From a checkpoint of a small image classifier: 5.71M parameters, widths [80, 160, 320].
Rows from block 10, named by matrix and row number. Rows with one number belong to one neuron. Each number is 500 + 25 x the weight over its row's rms, rounded and kept within 0 to 999. All counts start at 0. Numbers have three digits each. After the name is the row's rms in percent of the matrix's.
# fc1: MLP up (model.blocks.10.mlp.fc1.weight, 640x320), inputs 0-319
# fc2: MLP down (model.blocks.10.mlp.fc2.weight, 320x640, transposed), outputs 0-319
fc1.92 091:542516507500504512488457489525457542515491505486481517482523551544511481500476518493507485506518492490507520495496501497480527502474510470463489460517463493491495469492514438546540506501485521492546551508508468515525539520525565465469497510469520584481491508539504531503467537527489475487521494458498486478527482496531495514483474524515501522521525519519502491469488532463525468455500502453499551517451522498490506503564497448501503508509475528496461481494532504466464522508541528473526511458490471479473534519478520477513502490543505467463508485525507468483512504480490471546469471529511505524534466486481484512514547515455478512504526522471539501531478503470516524497498510519471491468511493494484508511502526518510490491501516444467508517509555508466470544470523532475446470490489471522518486504493462508483489500443485532505509488511535505537507507509497481519523543524480485528473523467496502518524426457507514494482486489497498510481525502495476511482468
fc2.92 149:450495489457466548525466508491518497541518517494523501492525485509490513509501488493506515467497484500480526485559436520510490503516478464508498504485499463520489438514512515511531452541490474447479496499515527492501525516467497529482464501511532475417505528443530515516506454469468522490525489507501536497487505492475533508521480494546548486519512513538489523532498459514511501484458510520484513526484468465469517508477520491548496507496462499473552482488484482464500504479475507523513524469518503493523458511529465539480480498457496530521492501491505500482488478488534483488544504490492470505525478523497523464483503499520476499497479506487568492430509518528544528497511488526473493526512538522459541472483486509469524469506543511541511512509513527497455482542509510541499518503500532464477488487448523491479511491499486495464519473518460517468558541534526541491504499540498509505480502481495502509492471489479475509508554476511477562494518489530495459508515
fc1.93 109:522502504530494528507493499521527506470513492457525466529477513510486503540469530542503520484487490500495485520491490498502552486501524474505468506478459506489510505501521484526456490518509465483504503453503474538543555476480513516480524505518475498485441516474485461438493513538479491489500562513489479515480495539492457488508547481520529454534538523528492504495492491491535494511490523502502481560575490514510503471474474501467524487517492506530462496466489509467519505488482496476443514509504507491473508528517465571481506522523476511468512491500513509511489487524512452498487449495529482470485520484511504484479479456508476491526501545502524519498465495514479517480507529508514493554498481508529517516486520469501538542498520522534501510536554472498527506489510522485512553497512556530487547523535516486504493491447486486473497507496456486481486498523459507499454546520499473538455517479506447465466470496500501535481456503536499463528477495494442518481470
fc2.93 035:433483498509478457488510510520528516549480510504442487511529486482518466532479538495531525562510473505514538504481493448516491495512527516501498522522530490516517486509517493479523520483560513502451492515496498486483514476488544552477493496513501512522507517495477551511521508451486528471542486480497486452528502467511482528491512478448491557520505519500502469475540434511527466464502474492503494496491495520516471524484500483501507494483500515503495451521491477483492586518500502530549489484511504507483527510540514551511468471501490459509490516522461510491490494518514517473534490488490524487510517436494514466487473477492497459511503473487488459488529496501551480515484548500508547507491470497490493504488492464446470494536445517515513501474496515512452476496497498502511482522460474460505525507459530511489494518536512520516550468477489460521533467492498516498529504473513548507517510480537469492516495495501493460510553485491459496449452518519470517494516
fc1.94 091:441521522533452531504552519476523506454503516481516536456525537525529508486524562532514532504487459503528503542466470531533500515482525509498495494496483492498511448518506504474448454481521546501489517447505484505461514495514505437472467504521473468510509500505458504504498490492498502507468483497475459537510502531515445503497448483524519488457507532484466486522484454532472503516536486532504496488488524485473518562503470493537501515511501549500545524510496464538481520508502478494497456482536516505520468557494481528539498472491501504472533496512488504485521450486488496450514494489475458480480488492515478521529463487545475520487530521529529459471505501505524540525531547496463518472527482488495528484486480500481507496485484529535467535488520505514504469489514501521505498491472503498499525504538505514543499550484537523458470481517512472472523487475515480504491496498488482500514523489521468470515480487526501476512461527504492517545454465527503488463531
fc2.94 202:472506513546514478538494516469483519472485503503465487490507485510544452478469520498495499510537472458500502524454516471516555481456477525470514472508504510469538514500499531498496521534469546474517502480489506507467479522516505517521517497486494498533470470532507512553500505538528561502466470496506505504507506526534538498514470493486559517490468518480491493459463517495533502473509495493476504523513497491506489484508486454511476530499475506540522498475526516490515511492466538510539454495458496570491512517445514532504506455497537519508471504509467460512504536497530494490503510500456481473482527590526477489501482490484483507472513492503478460445495519488510448504506475491519531509517491535458462523487478458440501487505450454520523483477503468480530509545448517511480519542462512466527516527498491541490536494502521517475513498492489515473477545498453520498482479503490475497504512511538511479474513536488479495489535546485491525505491536532532524505497
fc1.95 102:500524519498512553492517485498482494537488555487486461484474499523504495500513498484506531498530490506514491546525531508550477503468531455500470518508462536546490465494477501520442516502476522512514518446489507527524540501536504490472540500501540502529511480522485533462498507546529495491494543486472512481491473509516492525473441474463477479468497507506515458505500502485514479494491531519489505497480518462510501472487532511447465518524530493510495482495500476519458490482527478547533421485443531531474479505475512500495544509504436521519523457466508514550491513516520493509532492483487472515512474488544500525462465511454493507442533513527514505525481514541506543462537504502531470514472468453462479477527493519527478501461510525520498500485505525471512503507490522522563517524475527514496467498470510477498513460486535520480500492537518538508484515455495503499550503486508496494498485511521484494506481478518537490451486466501472488550493477483497481462514
fc2.95 044:512515498473548540525513475477507523452498438478531519510464508473453503471510510500512463498510530477485468488508471505531491497516490494449481510482500511468489521510511522438538463507514488477482538534482518548484497505504541551527453503512523495499491491525494448536495473499519479543463490496524466503470503516509526542511551522501518498493527482501484458528522534552532524518532481453497527495545501524516459498478472532516493518490544514477501505483472503497503456513471479477500492488551487477480534475514492495508523495474485490488486483495546543490510493484505461527492511540493534488497451527486484491471488495567561506590465510506486520473512512473476505497497473483501499459483509503528469477541515473468498552499525452480500485531501503533471495512525462477507487459515490509514487489471559483502514524531493531497514485461508505519459485492480501502460486547503516537501515507518466478532502477490483487505530485483491449524491532505472503485508
fc1.96 094:468498452467515507502514546520504481483492501534499521513533458514476516475562496482493524482504505499477478530511509479459526495460538487518500492545496493510506536468542514527547478504476513461493528517481522483492507522492478545507480458469499514472483487488460491470479490526524472496504488511529480458519504514529514467529520520514474550465506490480518540514467527510551476464496501479467475520496499496499497498556518447541499524488484486479552483522502489478509512489467571494516499528514476536521511513524491484516495525517515494529482534458497459500496505456553481540471509466516509493489489521475450539501458500507472488510480513508540490474495505578495506510486481499543561460486474506483536524457463494469507507480484491533541494484512513476499516481472529518453506483532521506509527519510433500460454485508481536537551470509505534507532477484513476490483469497459506493479533508483488507488453500528501498518491510521461472528479498505476489499540
fc2.96 094:514544482511519506483529499510479518508503520484452514466510519530499460455483509486510471498495543535445500529510495496500471504494519498511471503511451497525502508544467516514507475505475492485567479522511489497470499533479493476498487450493504500474490493504489499476543517526523495452517500452515452492501507524530508445472472469461480437483492539471508494456530476483467510485471519472583458525489500470528461509507435533509514504504505490530504535482475500514510465466483506500530471510555518506494446510560508536530502521518529494508472525477499498497561487498486543468517503498535520492547534483499525495519500519518500527509514520480546510516515508502516548514508470470487495503489505508497513521482479504497507523475520473533555502520493454484477488482496483500476484451483557525517469503482443512445528501482524515503483473486508523548493524454544529481489479497532509493508524480494483507493543535465472489484521516493472461514501483501507511516469
fc1.97 100:506516443473507531515494532477542516462476482503509514506500441517462502528504553519519484498455472505511535462505452553483475532532522515549488477498490465546523530470513483439527526488520497492503515494487474466519519501462481455543475472550499525454550559446506482480483477490490508481488494495484493483502530524545484506490541498512504516500510482486548540470517486497514537478495518475497542474485492495505498508493535512496530454499464514493434490496517514506545507526562504513510506532522543471489486482534516534522456491485488502525529498511512468459511482561496496510513515482513457540456518486516511502515495502517480458504472504534509480463478493538492496522500513486505509480470499504481490523443539543499520483477502489518478502494490485476480480513507489493495486498471495521497475530469518530487488500517498471520490483515501506548529499527496452489533509553496466512501530541479504512440509490483481543517508496484481486474477443466475486522484
fc2.97 180:515525519511487540493518478470484536460445499519522481480470464535490535437442514474486502504483513538503527521495446493495464511509504523529471502484481535510487538515493473456484518501475450511494485504465541522501503496507512504497483510488492502484521506498521521540459475508517516507476508522546524496514549517511524506467492525493487552511481499495492530503503490503494545505508503570470495543505463505562526477477534492470510535514497471481521492518574528530526447455542532578520495513491527519491505502508489516482518490472507499509530482517484474508529484495491515468504516505517506476489526529494475480532542484487534521442466501512476506503511504517462486492498502499479495536458501503496469511473504430516456498493491460503518558485514481517496521516478502512521510527517524506508529512489480534517464517558507513508514500501537499487493482502470528498482476460477450488497503442504496471512450527475487472502487464519474428511505493506519508457475
fc1.98 100:463478475539480513483534548487509532487522478513516514489494488519503520480509560488470530508492521521488505453529496477520474526484535489519525542508459496499508511490480495472490479489490474557501550483473537499505531507532500476507541497504511479475473494504528457515484511495516515520509474506442558495473485446491464480516494543502486500472502550441520515529481484492489518502506516480482474503492505524491492490495509518512446478507518499511495522463502533515485519484549530530506502467529541471516493494503484479456487441475514474534484495531532509499466481495498516465514526530449483540455456484507468479519544542519512501503464486492454504467466519504525527485494546499498479483503486498489489545480482500495482481515476539466466542538478457520491501481492531539495506510541533507466486514535544468487506506532488467524470497535471516553475503472485520538489505518510448502497481468506456476556511486520511515485462514500494473542524448511498490531541
fc2.98 032:533465497485502507482511510515519509521527493535502524487480487517520479503506494507535536513462484523503482457504493472475488506469504480490497526493508494529453502509459460472530477520469507521501485480491490496539529469480515511528492515469542530491513529531493448490474550537538521490508517504500503502465485472512529455465441527504487519516476475482545515484518514508498492527467512507464481536521520475508435513478524546492518488543503504484518457494513523508540508507517499452487539452499514512475506526453533472539513529536464495504483482486534518529482481501494497493434541476521493510514484505468513483487539472528497476486475457453501483438471504513488527500492472485476484473471490482543510522492506472479540489493490508508487507516497507518491479525489490489519472511505548495525514505520502493510478506457487506454523531540477494502512481537517522484538490550525555400490511510485487532515501492521472524554454537566485525535450514489517492503506
fc1.99 096:483521520540466518476497445456489474490497526511509515536441535520504498451495467499492512513458511505515516499489487500510500500460588494497521516514485466503532522469480478493452545514504460539517497497490484499534545500508543500453528502479502470540496451532480472504509485486513501515479509473511507511509452508528488500496468539520505482529487519504490486506520517506477484497505545518484507499500493521512467511507484507494500483499505500552475379492527534528518514469508507486507459492462519506523482493484496508489512541468501524470511505446442498497498491524515520495504470521476506492509500502432534508485491503518522510518503493552491501504472504531476480496520495509445522463529518452489515522496490460486508491497471520479512521518516518509521499472520498469501491517499537493509528426544491489512494538498467498528539520501481472512463516506480500507529521516516511492509523509533486538545427463508498486485483546487498422488498534488527535507518
fc2.99 148:442498494494511536514512436476460472536520523516565497496484514496513497498456476487525462527527525490506497538468517532508489527476511506509502498518484491476491468472500521493492502506470453497502495498509476486557475470512504523450505509498521482499473501500501481565526500517487458494508545481456507491455471492505510510498484484495510510491537533519541484512485519518463447500475499491500494525463504493518492510465518493468487515478502460499502556505454517500513514496503531497526506549512579485501478526570503530487503483523484553502489528459508481453531513494524524540508520472442487490488525505501509487486471483512560472511531496529507481523497521482520491510523496513461495481536518473485527501486487482470536470518521467502508503524541500492507472458492530460501479533528554496511533507519457496482519499517456508539523412508496448496499528507480499494523449511493494504510493486511476437492475516495537511511484565514506520503475485500484517474493
fc1.100 120:529533519499512516526481557506557450534486474472501528484507483497497537489508486480505479511492473501467490523516489532531519517530518496525491488465483530540523501496511472489492508478497492468455501488492528551503501454447529496501491503530466501486491538546487464507495459493519512442490485527529468462491523542523469484503517488525501530463513503534510495437496491473508491516526464481475488487504505497493549511501501473517498563491469506471525487519510480485552501475470447517505474518508530554505480504527490484535487507521498478489527556527504499460543500513488512498521504493536467497544438528477502539507510521547486468551504507481519504451482473517503528496506468499497509486509494530464450526463522464488548500495452477515509494509487529450479512486509531483465484462510501519474491485517491544480474506548467445466487466489528485467520542475511461506528490483485507485502470522540530501526493495476511522532480522475479502528503473516507525468527
fc2.100 076:458483519504481460519514428498446549496495513522530506514459488512501478484498473508484523478485501491534478517532538462496516484472476489524508493479515530488541495502526471497560491485552499518510531489471475442507471524516543464478511471468510502533490488463525466511482506504501500525501513487464515563528492452528544525504524507507519519549477480475545475509522537544516507498484546479524493512496490457520437490487478534518518467530495439511483479501512546518505484552517517479501495458515463483523482493489507468494554517507486503493492519533479531501462539525485510498503536529473507527447495495491518491487478482542470534465536530530510518477478470473523492530496479515486491482479472491533505478509480559522451492482515491544455482505536510522541454521523516475490488518520500491524518468476498522450496497513499539483496502480475520523501474480510512466489500515469496493463481507529506469474490491524509528453517497528519537478513506480532494494513
fc1.101 099:491470473556492511503500507502518514511480502468482518490493526477536559509507502524477480509470476538479487522500464501497493543483449518501448510523529522535520519565467498498488497490508486543485521489500522465515492482467474495486475523511518507473512476491510508515526497536441527501502496437494495517517514525492489507539494560556509490486459501504480505544489486484520524466538518491511528510478514513493480481499493486561473505514479465507528554463514499501467511480514467499479536522506514518521462502483504477534492482500526508531462490538498499530496492477478498437514465496483490527505534534483496512525527521537519511471539481457515452469499477513469490461486493505459512536469506494470529498478516456516476488509534491477497478489525487511495544532508483555463477441478483453481468498508490518518465546536489497567502503510500520455482489522509551482528464502525494521470465520472478523481509493448501470469492516500466524523465524488537486530526
fc2.101 069:509482482508479503492504508474502544503495481548474476514498484507544519493485501475456523492504509514537490475530447486519481488503501475522535512466514519471511512503488469511486514550480558518546493488535571511493499470461447481500471457512465509472536473471511497520481479551498495486489535490526482544465456511503540524496522543540509456514451518470500505481498486523523536511489549462583469473480484508505497491514472471514490524513509501511501545473503488465524530495510481559496506517488495519497503561502524484531534521508481491468506500488523527501495489508495465520519485514463485489461493518480507521513550458536479479498498482515489439492496476510483524497416478525451505490497532507497512508492493519483474476498543489483495551530491526538497480517487514507505541501505505463490510465480491492487493500497472498524473480501506484506533512527480535451510486495489539516523478502476528543545518471448517507500477506472528453526454506488524467481498
fc1.102 094:468511480498504476520535499473524501471499489484533536562476486499525518475554487523472542487464486485530512505482472505507472509443504477517518482480485499450491447482436511517475510504517533490519499478496528512510467526480542482491498519506524520537519530515511504507482532487548500505499552525478496520519516528492471482490451537521508494494502493495469473499500468544489514468521496491485470495529501514496480532489531488538518511527494544503484486493549501496500489521447508483519503470497483537487508460479533491522513498516517564470492501446503508495486490500526514473519476499500539493506469476530501482488501493544543496510543474507512511489496458419457484492508459553490478514486522501493504450508550508530513487554523463513537520485454493524515534493466488495453520495566559526499509501484502497521527495478499519528497488515482510501481517506457474526493490453476512501492518522552496497495502447508504458501474476456505493455448484483529511449493
fc2.102 110:457565495515555520432497446492490559502509499477531520522511464514510489450486476517523507476495520455472513533487512474471490517476472489521502459508504464489477521457475475509516507495510504482512519510497516434514527506511507505495529524516475513542536460490486539530473505505475495527482497528509518473529516501533472484513506477518502500508513474466477460482442489532467487500483495499500469548512472494452513524516504482486529482510495478513498490482556490483515471500490495528534503556480454543508506543532541509495487506518479483501528460468501500513510500478512537468483473494496483484487507506490505525490475494523497544505488518522468495496494551458555473505501535513488484496511533466517521477533480530501512491540470532509517538444515540463489567521505513494542524508492484528492511497468489507455482505521523522486493507462521508476469503489520532506526514451497488470511477534495555471458519474478467516510499530510545485502446478519485458478529
fc1.103 091:485501467445510469526479512511478545466487503486501494487506498539538542509498470508490465526535538516491481469511475453505497514527484506508479528477486569528474479500510505503539485507500510494522506568509477478465505527512472529513495523484480526480478492510465511512506534473501449482461477502557497472477486526503522491529488519499465499491499496474475500494500500510523527493534494492505518522478502525548520495503528481538493521517497512443519518489474502475490485457441488478520510514527507537516512492486510542525453516497496497561536519460453467455501540498549512495510488517547503484496514491483497465518494522510482525511511521526560482516486499503481530522496473481499481486496540471527526492472497427468460486538493504490505552507478490478511518479489540482499491506530476471475538491510506456483500495489507527486500494455499542467527521511494516515523468504478492529517549476507534518440440563467477505507471528455529460502478502534481461494474
fc2.103 063:460525509481499521514480446506505468538498498515473490483429521541545481490464473554509513474481556521501460537514505470520460489512514549485481533501497493489474497515470472477517516487502519470500496475500509510528470483476505491469456475477496508508454488487468504485475530481482508457440496523495492483472495481534495452478525480480502492485507453494508520481509512499476503492513481490509510544526529507533495486524515496565498475536482517506472530486515469468460488499507513504536535520499545502501486536527525506477489478484495508520492488493473486507496526474456490483523519447521473463533529506492528477465540533523494533515531514497510465535485511467505489479476493493469541535495488509543453492478538468484513491490508473523513485510523470510513501502518506473557516485495552493541510496485473526495541530494545543507526496449491501521472461493556494529518560543541565542495487487522461485485524495481515468499484484495495505507484495449505536524472
fc1.104 095:501508506515499480519479473506509499446528491525465518482499490541475474466502509503536502462484442495488481502452532479476481489528532532500484508473491519467498494553508563478500487503478529540501507506489499478523486546505458508544557484528522476465514468479516480466471493492548517483502521524476547508504526465458499474481495458531499474464533512486484504487520497514454515519481459534492497490549512513492532512509477521480484511567537508546503512491491517517539481557489501504464516516495519516507498479452536475490501508496511468487496495495482532526511520519517492474512528535516452477473443490468511507483523478459510546482500482466498504502459508492503473528471524484478502540512479530498469497504512520503517486486553503510496490452495488538536522464474494477496467484482493510479494541504467536475527515503531564485527491514486514509484521471521479516465483470514512457479496533496468476549585490484478512554507494497522526488519506476461527520477
fc2.104 160:484482524485532484502514515461536529505502500463485500506560514500524488490539527487485485461514458476490540534495488501502562496489483482475504471567518551480521485468480528504483527466485509535523528464472516525480521493507484509554459519496472498514510500480488537500516517554553497531483455476482438539513481538515520538507492523494503529481511491485457493540496507534540488532528471500500478497496537473485497477529457467512495515455527535517518508498524484500505494485467484488488489451501488530489506506496506499525517479505534462482480484510459523499523512496495465494509520508492515465510503467544508504504449489488506484481497530543490509446490522496501468466466465462451486521513544505484477528491483464463474517521503494521512480475500527516522512519472488503512482522488463522504507534514515506499543544480502520442495498500493480495488553516449540484461500525503526506465475503526511483504496531501500476499500471450563454543497547527558488473510
fc1.105 092:478571513485495507498507500509494470519527505521488488494448557473523548510461482532488467501470511525486523531496521496493521562508518493511460500501488550502466465523491543485486497476546509460489498545515473477465496530503517512451478487447485481472451483473486457504499485513536492482476536496480517508489472452507486484556473489494501513481488472486490529514475505502506499549556509483491528487481525500511484484446500522471504519513485516503512558569491498497523491497517538490485525499490521470511510508539480522491504497542522513489485535545500535518462554479497513498474498489461466474516526494519494489506507521529526425519471518490540450495513509497523476490549504471495519483523457459479501494499537508517503527514515503487528514506496530508532498473493490511460488453521482493442550473510462494532500506516510486487488472481523488495487454494536535486507497557446504506468496496526494488481514479508490474535491466473479483516532504557484500520477
fc2.105 126:528515498472451503465522459533479488499484506493508475511522511498521484490493504497482481491494534495455434457499474508495530551537523462516518481482513542467505466526520502478506483481523519550492475451549468534513481534545526502530494478502502544489513483506523469467521464464574504490511511506448478477493459463495467527518438506495496529479556534516466493540452438497487484475516536498526455516503480482537499509516532522506535483528513487486524455529505488494488465508488511469494477504531549486510509475504485500477487512527494498519489476492520539479513521497524507466508480534499542498478486512523487494492532477517494491542500501497565501512469453485488508481475544511470520518526453446527489453544467503511523507494549503468485498512519515501470484491536496524504523502511461526453497513524494471535527509493489499465481508493525488505536507509515476485501510500531510471481494504487494482513518487553484479489531449532526498520505441506501490527503
fc1.106 102:489520503501547503505484522527491489513462496511507515521457470493498480511550509458521491536533504532484474498523530538499488519519532523461474535463524520538548513470473512472511482487523468518533472518538484516505487533497502507468503507489479507479513503531525492532525522501489517523446463511501522464472477511490534479483543452544486456472491505480494492476503512490513515493509499490496452563512505485537499545519497497520473518512483507513502453485463528495501512485503502516486470525537473512530492486512509480531505488486460461510500521491477439475546540541500478485469522524501486533463486464475480468508492502499481518487496459491512471516504464468500462542461485502470512473469491496565539483484469497458544495473465510514490548520554497495496451517523508484507514506516551519493482493546507513511523545549490487532481530460486484498467507562469445482513483499485478505508504486485537484531497479488493509485484452531551492526526509476521454468480
fc2.106 044:501482499514535515522480465503502464510470522478455548480534492490512500461543501527574469470496518468450484521495524523504538492525499520519483456541523533514474519536482530515498482457492481509495509525512521510542501468452514467543511526477512517487506493493484464491532535478528475478485499533501521557542485455475493488481510503504477483528492480506488468533457512528512518501510465476496530457499501464512508511460513477559478460488510466501515492497520478484498491485492505475496525496481508503514507469511484534485493508496513503477504509553502508499559471527480504541479508500457492546452498527502493467481442520504502550489469479534504567450463532492469514458520511488509521521509524538486495517528511486492530500525563537540516510536500515478498546492516504490504532540517491513499494504462521504458473478466478550476508471520454519494467499466494484470520500492463508476522525496508500480483502493507493522479529466536450470488534500473524509476477
fc1.107 097:518511520487523497450528491492492498536488489491505451531467500536457512481513523534515495501503464517491490484521528537452487477519480501540497494501498458558494534529462503489553489492506501489517528487502497495510456509511488481483529483514500464454470512484522484491503465504465510496521514473528538525454505482478520488458506500485504501484529522525538527518539507528456445529462539497480541452517453463468525521473448525475502488488517510517479515523470570509479513530520541521494530499509518463511483497549484497490450539540473527474498530477520551521550498494481508470483502547519496451475507491505530527471507450476471482513494479462492507534501495554505517528503504528475467524514492505493478490458492516552529486446543487459487499502483470542525483467501471456499474494469527509491468500488525501517532536491520529500490504475482542538494484482546506521501511481493484480487517479519485500533504509485525490496472495475480516493546479507456512509495
fc2.107 158:480504493483526550526514559461519506494507530483501460514465517466536544522538531496473508500541457517471507508518525515487531494464527462485521489511495486490510534489463495509451504479537519509495541461545503522512488493499456493503525514495449516499459538515514526472477499549532493564486521499478513496502446492489440522526528519536493514496480499492512514498461519519497522511489522491480468486488504474524519553440514532540477487484496524495521455530474477492530486523478476450500514480471564504491493480498494492499509441492513510487520508486488504497481459517490493522491506535469519502485477499514514493506469493470527510469500497499522479526524502472440495464535489469451526493473523502494571498497480486530487458471532471517456489481489523515498520524501467505467478523529510519505494473512548472550532568469525524497532536542480491465506506503493501485484464505457487491456488462516493482480472518492517499513476509491487471531518512545506488487499
fc1.109 117:532484493517524496516486495522524469530449438503478495449486474475490521514459444501487446492449533517496513537503539486522464471503467519484501507470512467499488503517517495515483479526545465497483506449526514554483512479496532498523495470443511469519508534489505480495519488494508547506535458476494520484500460557527503505506510545485499496513472505532468445531498533506473486491481507478512484466515439521508522501498480515495564508507508496475477521501484470496498526532477508492488496522475505509516493477536487485444470520493502549528514544497486501507467527502484502514519509484506492504505527522522502548519538480502539444520484468544443542511506503536555519491457527532492510499557483462498490462584491494521514482509490532443484493506521493509502490481504506462544478458529452503470504500528515504525516474479477469506495474531474502502509504485470493500517462480501518484508490513502494533500509518520536534494496504480506466521527496514532471503524
fc2.109 093:502523533490486477504484531487467502500480554505492453496503524495520509492526521520482483520537518525527492544527501491495518532480494497498528462480483497451484503505547516468479557444476526484507474506542491483466479479546455467536511498493525508494434474514517470485488487523481479506519518487461531490535511502485537507514493488501519473481490527492520523449472515499503511490518499539497548521472571522478502480494531504497512527474456498480469498456482479506492519531490487541523504465510490517477533483491501490472494460491508496499494492523475514552529528488557528492487491517494468487478456491458482513473474500493477505546512489482458426508475526513505515522525462488478504476479543466482513488496506526472509534517500472480526529513522504502508478546518489568509495496474523490540493503475498535463452531510515547493503460480524534510498448511528527559464484497516505496529487491516504503491492559479494477484461507484472465546515479472494451492526
fc1.110 095:499460494505465496566503487493497511566454457539494516536512521507497472503519452478493473518500511454504535499479512518489458486529482525495500488501522497516526483505498476467529541528515494473517530519485464488477471492476514476523534514483505504524484498511470508530485498499495506491486527447528508503490517525511500490482551527474502466514516445502461504466459481478461493537479525477463479497537509501519518498543550450464535475494476481476483502541537469476518515527455515503461522491479500546526511504523558504508523485509537504518504484488485511500538524520535513500492555466509482494504484494500489490517472487475419500548524462542516479510473510502516492507541506508477497438489481421504482504495495558476520487561519507516508459490453519520503536486538498460474489495490513481484536495534497487497477477536489515482476521495486503536519489484478546525489486483480534470527473520570523510492488468491504530505509457489502501513500493485494512498512
fc2.110 075:506439523514481486536499495471508538479500452533483543494544505471510439474538459475476513479461487500442518510479474483473513487507499519482494570473521527488495514514500491479470515488470516447473504552507484507473502502525498485511539477514509520484493500536462516482476510518496481491508501480501487473460525473519495499501512500500506488536538519469502466471478470500469468503480503513485505532483484499519492514538502512519594531480480480510494454506483477538490459583500530547504560477452524513481523527467544524502475474514487488481485517483528555502472532465520493530489551511500518473534514519512487526483504525475490518506524491489490504518492493500502517506531497540459522460473465488488471455500487472515490531506481492516505493462440517508526453476476518517526510471487530512485502504466470508474460516542469490494469475525503494509499501481497540491526496539495536495527505503525518518478498555469476493508511514543519531501551504509496475496504
fc1.111 089:542508474479475461493453493518502500512504460540524538556510510507478496517490493437485476518510484463493516486471504518507485468488489514519493548485506505498498473529492503496540479509509484509457511530496460516536497440500529501504500497476529491483496541481486427505491496475570533505499477517497498572470460551545483455530483508534463482526494528479493504453550491448518534493482463508540515498523455539518484528482464479506513522499517465501495501490507544528469480515463473487472476528465477530558494499514498469511479543510482488512500543477497509465523538494510505528506491529506502528429497486476514460509502498545521505543530502535507499512469518473494496466497506502499502504499492516477497518500495518476513475489508471508545494489471512476502505472539479521506471509542499482480490547526541518487519529499482574502488497544480450508466475507473506506493486506462515509502492479486528505483490513527470510483505519518482496509456503481496533527443
fc2.111 093:527492541554500472488498480491475504516562445528482487518463511523508477467499517514519527491478549522488479539499468509488485479523483485508470496508536496500493460507504474509507513528473487505510517487468551472493518532519494540506498503469529511515462497494483506505490506499548518466496546545471453521517548519498478466469511495521492460539508483512463487505520473525506491519501470488497539516472513513469473461528493526522464497505476477491505487506499518510486444537546501503530532535524517508479481464474484506551538515457479496528457443535503527484483494486460468530511474492512510518452511465509488559478475478500520465539505556529477483511475478467525454503496505469498503492537517504462533480501487515553533499513436485510478540514498525536522481501493503475480532493525504511498486485474484469444512467483485477494478471544474502494491481489497499513544468505495520517513459512521468528485526532524504502481481546475538522491496496488529504528568
fc1.112 095:508531504503506483495521494502503525497508482495522496479488489521461537477517462475496507539470505554526508494485532464486459497474466545523489467535525512547508506536531481545457476497474465465494486489525525513515535433499543461523503504469512513472515477501496546505490508481506504508533530489492478525511467474490564500506529539516531497530498484510495493497472498501504492476465480508514486516501485560512470518494494501472554482507492476471461495492514532534494526478465512528481483517496515511522478545515507504475447506521508492455510467548425506533525500536500524468455500505502473529482509529472509498464443505528487458496519498487536513495507488516508464491511496521527505487471470476532464478478469504524528481519513500529453476503462479485463502492538477443434477493544482486479484520513482502484500473534504493514481500491461469508506493524480512492503490503515503477500540503478519538527516504504533502525471545569495518547535532488499512434531
fc2.112 037:506488524470526496474474541471488510507502507549491506509532554471511545534489493497488510515515489512526431514499500474497457479455471479532512487501450498521504496470533483536468498482454507526493454490532484482514504447523502513463501427497566498504497499510476505525527483508497480522544441466491505510493546511494551496486485527527508527516457513505513510520465531517538457503537536499502447522493503515502494475500541506465543535456497446527550481450481509511490471512509461491510490500482504515497501533530495498454483534504503502469506506514456523541494554498473490465498531510506494557460488490497477513483491483496475487459549466457534520524497526545533529478503496491509522531473508504471522517507521519509504503504473471458460497487504489505503479520513483481501521471486503520484511481518491491485508488504578510483511517510452503495468500522498468486506482491492547495487493489517527490534485501527479515556473526518494505475534490477510494444484
fc1.113 103:507506479489535495452432506500483516467488484533500483513524519477512471500522427496465489531503497505521503521502582513473479498491483524462522495488540518526513502492480463489559510528480497515488517523510462517496460498544492516474453500470480526494493503493492494487502534508531524483479561465502492480500473503478486511491462537489505492476481538502501486551531497489471497480526456522488472528522530496496495507485465467494561480520498521502463486543493472481497449490498527522515485526455505554513470514494495522483519550532519465484498474494461481528484510492556494452484471507504508505535543506550506506489511530501514497490505472484515481452508502508490511488474508492494470535458504509527525462548503517545478501488547501477523486530531526502535521516480509484520500485524490458473482477481503495513487513484507543515494513518487491498443484505482510546495441501482498507496507533532483560451500511512520453547481513552498516533440490485485500483465
fc2.113 070:489471504551510479496496508493493567484499481485510442454504503480474531521459495522462511501520476556522494526519476528492448494452497511498507479472478528493521502474496517495517480521468484502487497498529486497503502512528506526526487496524493458481529532527481511473476493498477501472466466486467505480532519482482502490499485509543489484516460498464507489466490516536432486519483483518442523492509515498505491508516518560470499484545490527545525499522454525514484514522471522497507492497485492555466484461488495479574471489489494477550475478467500549505491451561450471513531498501541481486502484505513492517513497462485542494475477537488535445482508460512483518551513530531507508487527498507485508509479501504534540474503496497502446514445526465499490483499522520479479508506497484499529521491514532501489544481474513476534503516485543454506528519493506475506483574546475497536472529536453493490518517515546499486499496476525475473508506503466500489499530
fc1.114 101:492520518483460524511464471490478464528488481498480515507483509469540486523522459486442505537508521466509505532494502499515502496499457497466491480509472515468480473562498530472506500512505477541499514510516522497504517513493496496492459507501469507537465510535419482502500522485470491496478561510495548479468496517491456519471481510487494444539489512505537510516507491506504463489493498517514460516504548459510499472449525523558523524497497509452542506507513511480490460525500486521519489522536496485512479469491449502442507529485512492557523504458489516488495528530511520507476535532535485505520475526518526549507542525488450503521554497467539520498475520472488524478510489468495480519468517443498531502498474499497524483459515470504484527530492479547507527518525542520528494504507500496516506478533507496526458521486519505532506477492519540479473464487480504525536504461527486507489465468550488509510420501473472502509487523515475508522471530495484515497454
fc2.114 031:528538526522533499528476492507483500456478459505470467515491528499513471504485485483466512469475530493512481505514502496498488500534508534470460524500530540534541511519473492474462494486502501522519517495558515487496482461486512518504459520501510497509522545521527484493515525489454475500511530565501529511501504487500529476481472518516498499522523498445519467511503515525480500539479470466509513479515566514519476506477492515542468502529496495522517481492512488478554495473468495483513514484514507512476553518484451502535501546480476484496487486484479532517531505438484473469436539492502479488491492503527477512472485503489452500513468491503527490478457484507450523488513500538520497491516469507512490511488541444521522444541468484478482544514545483507506483419507506483538504519490510510540500530507537497482492518452519491449468479501488499514535445482491496474533490544498491504491534522516482553469501435506521515541545532464500503484504475499516493495479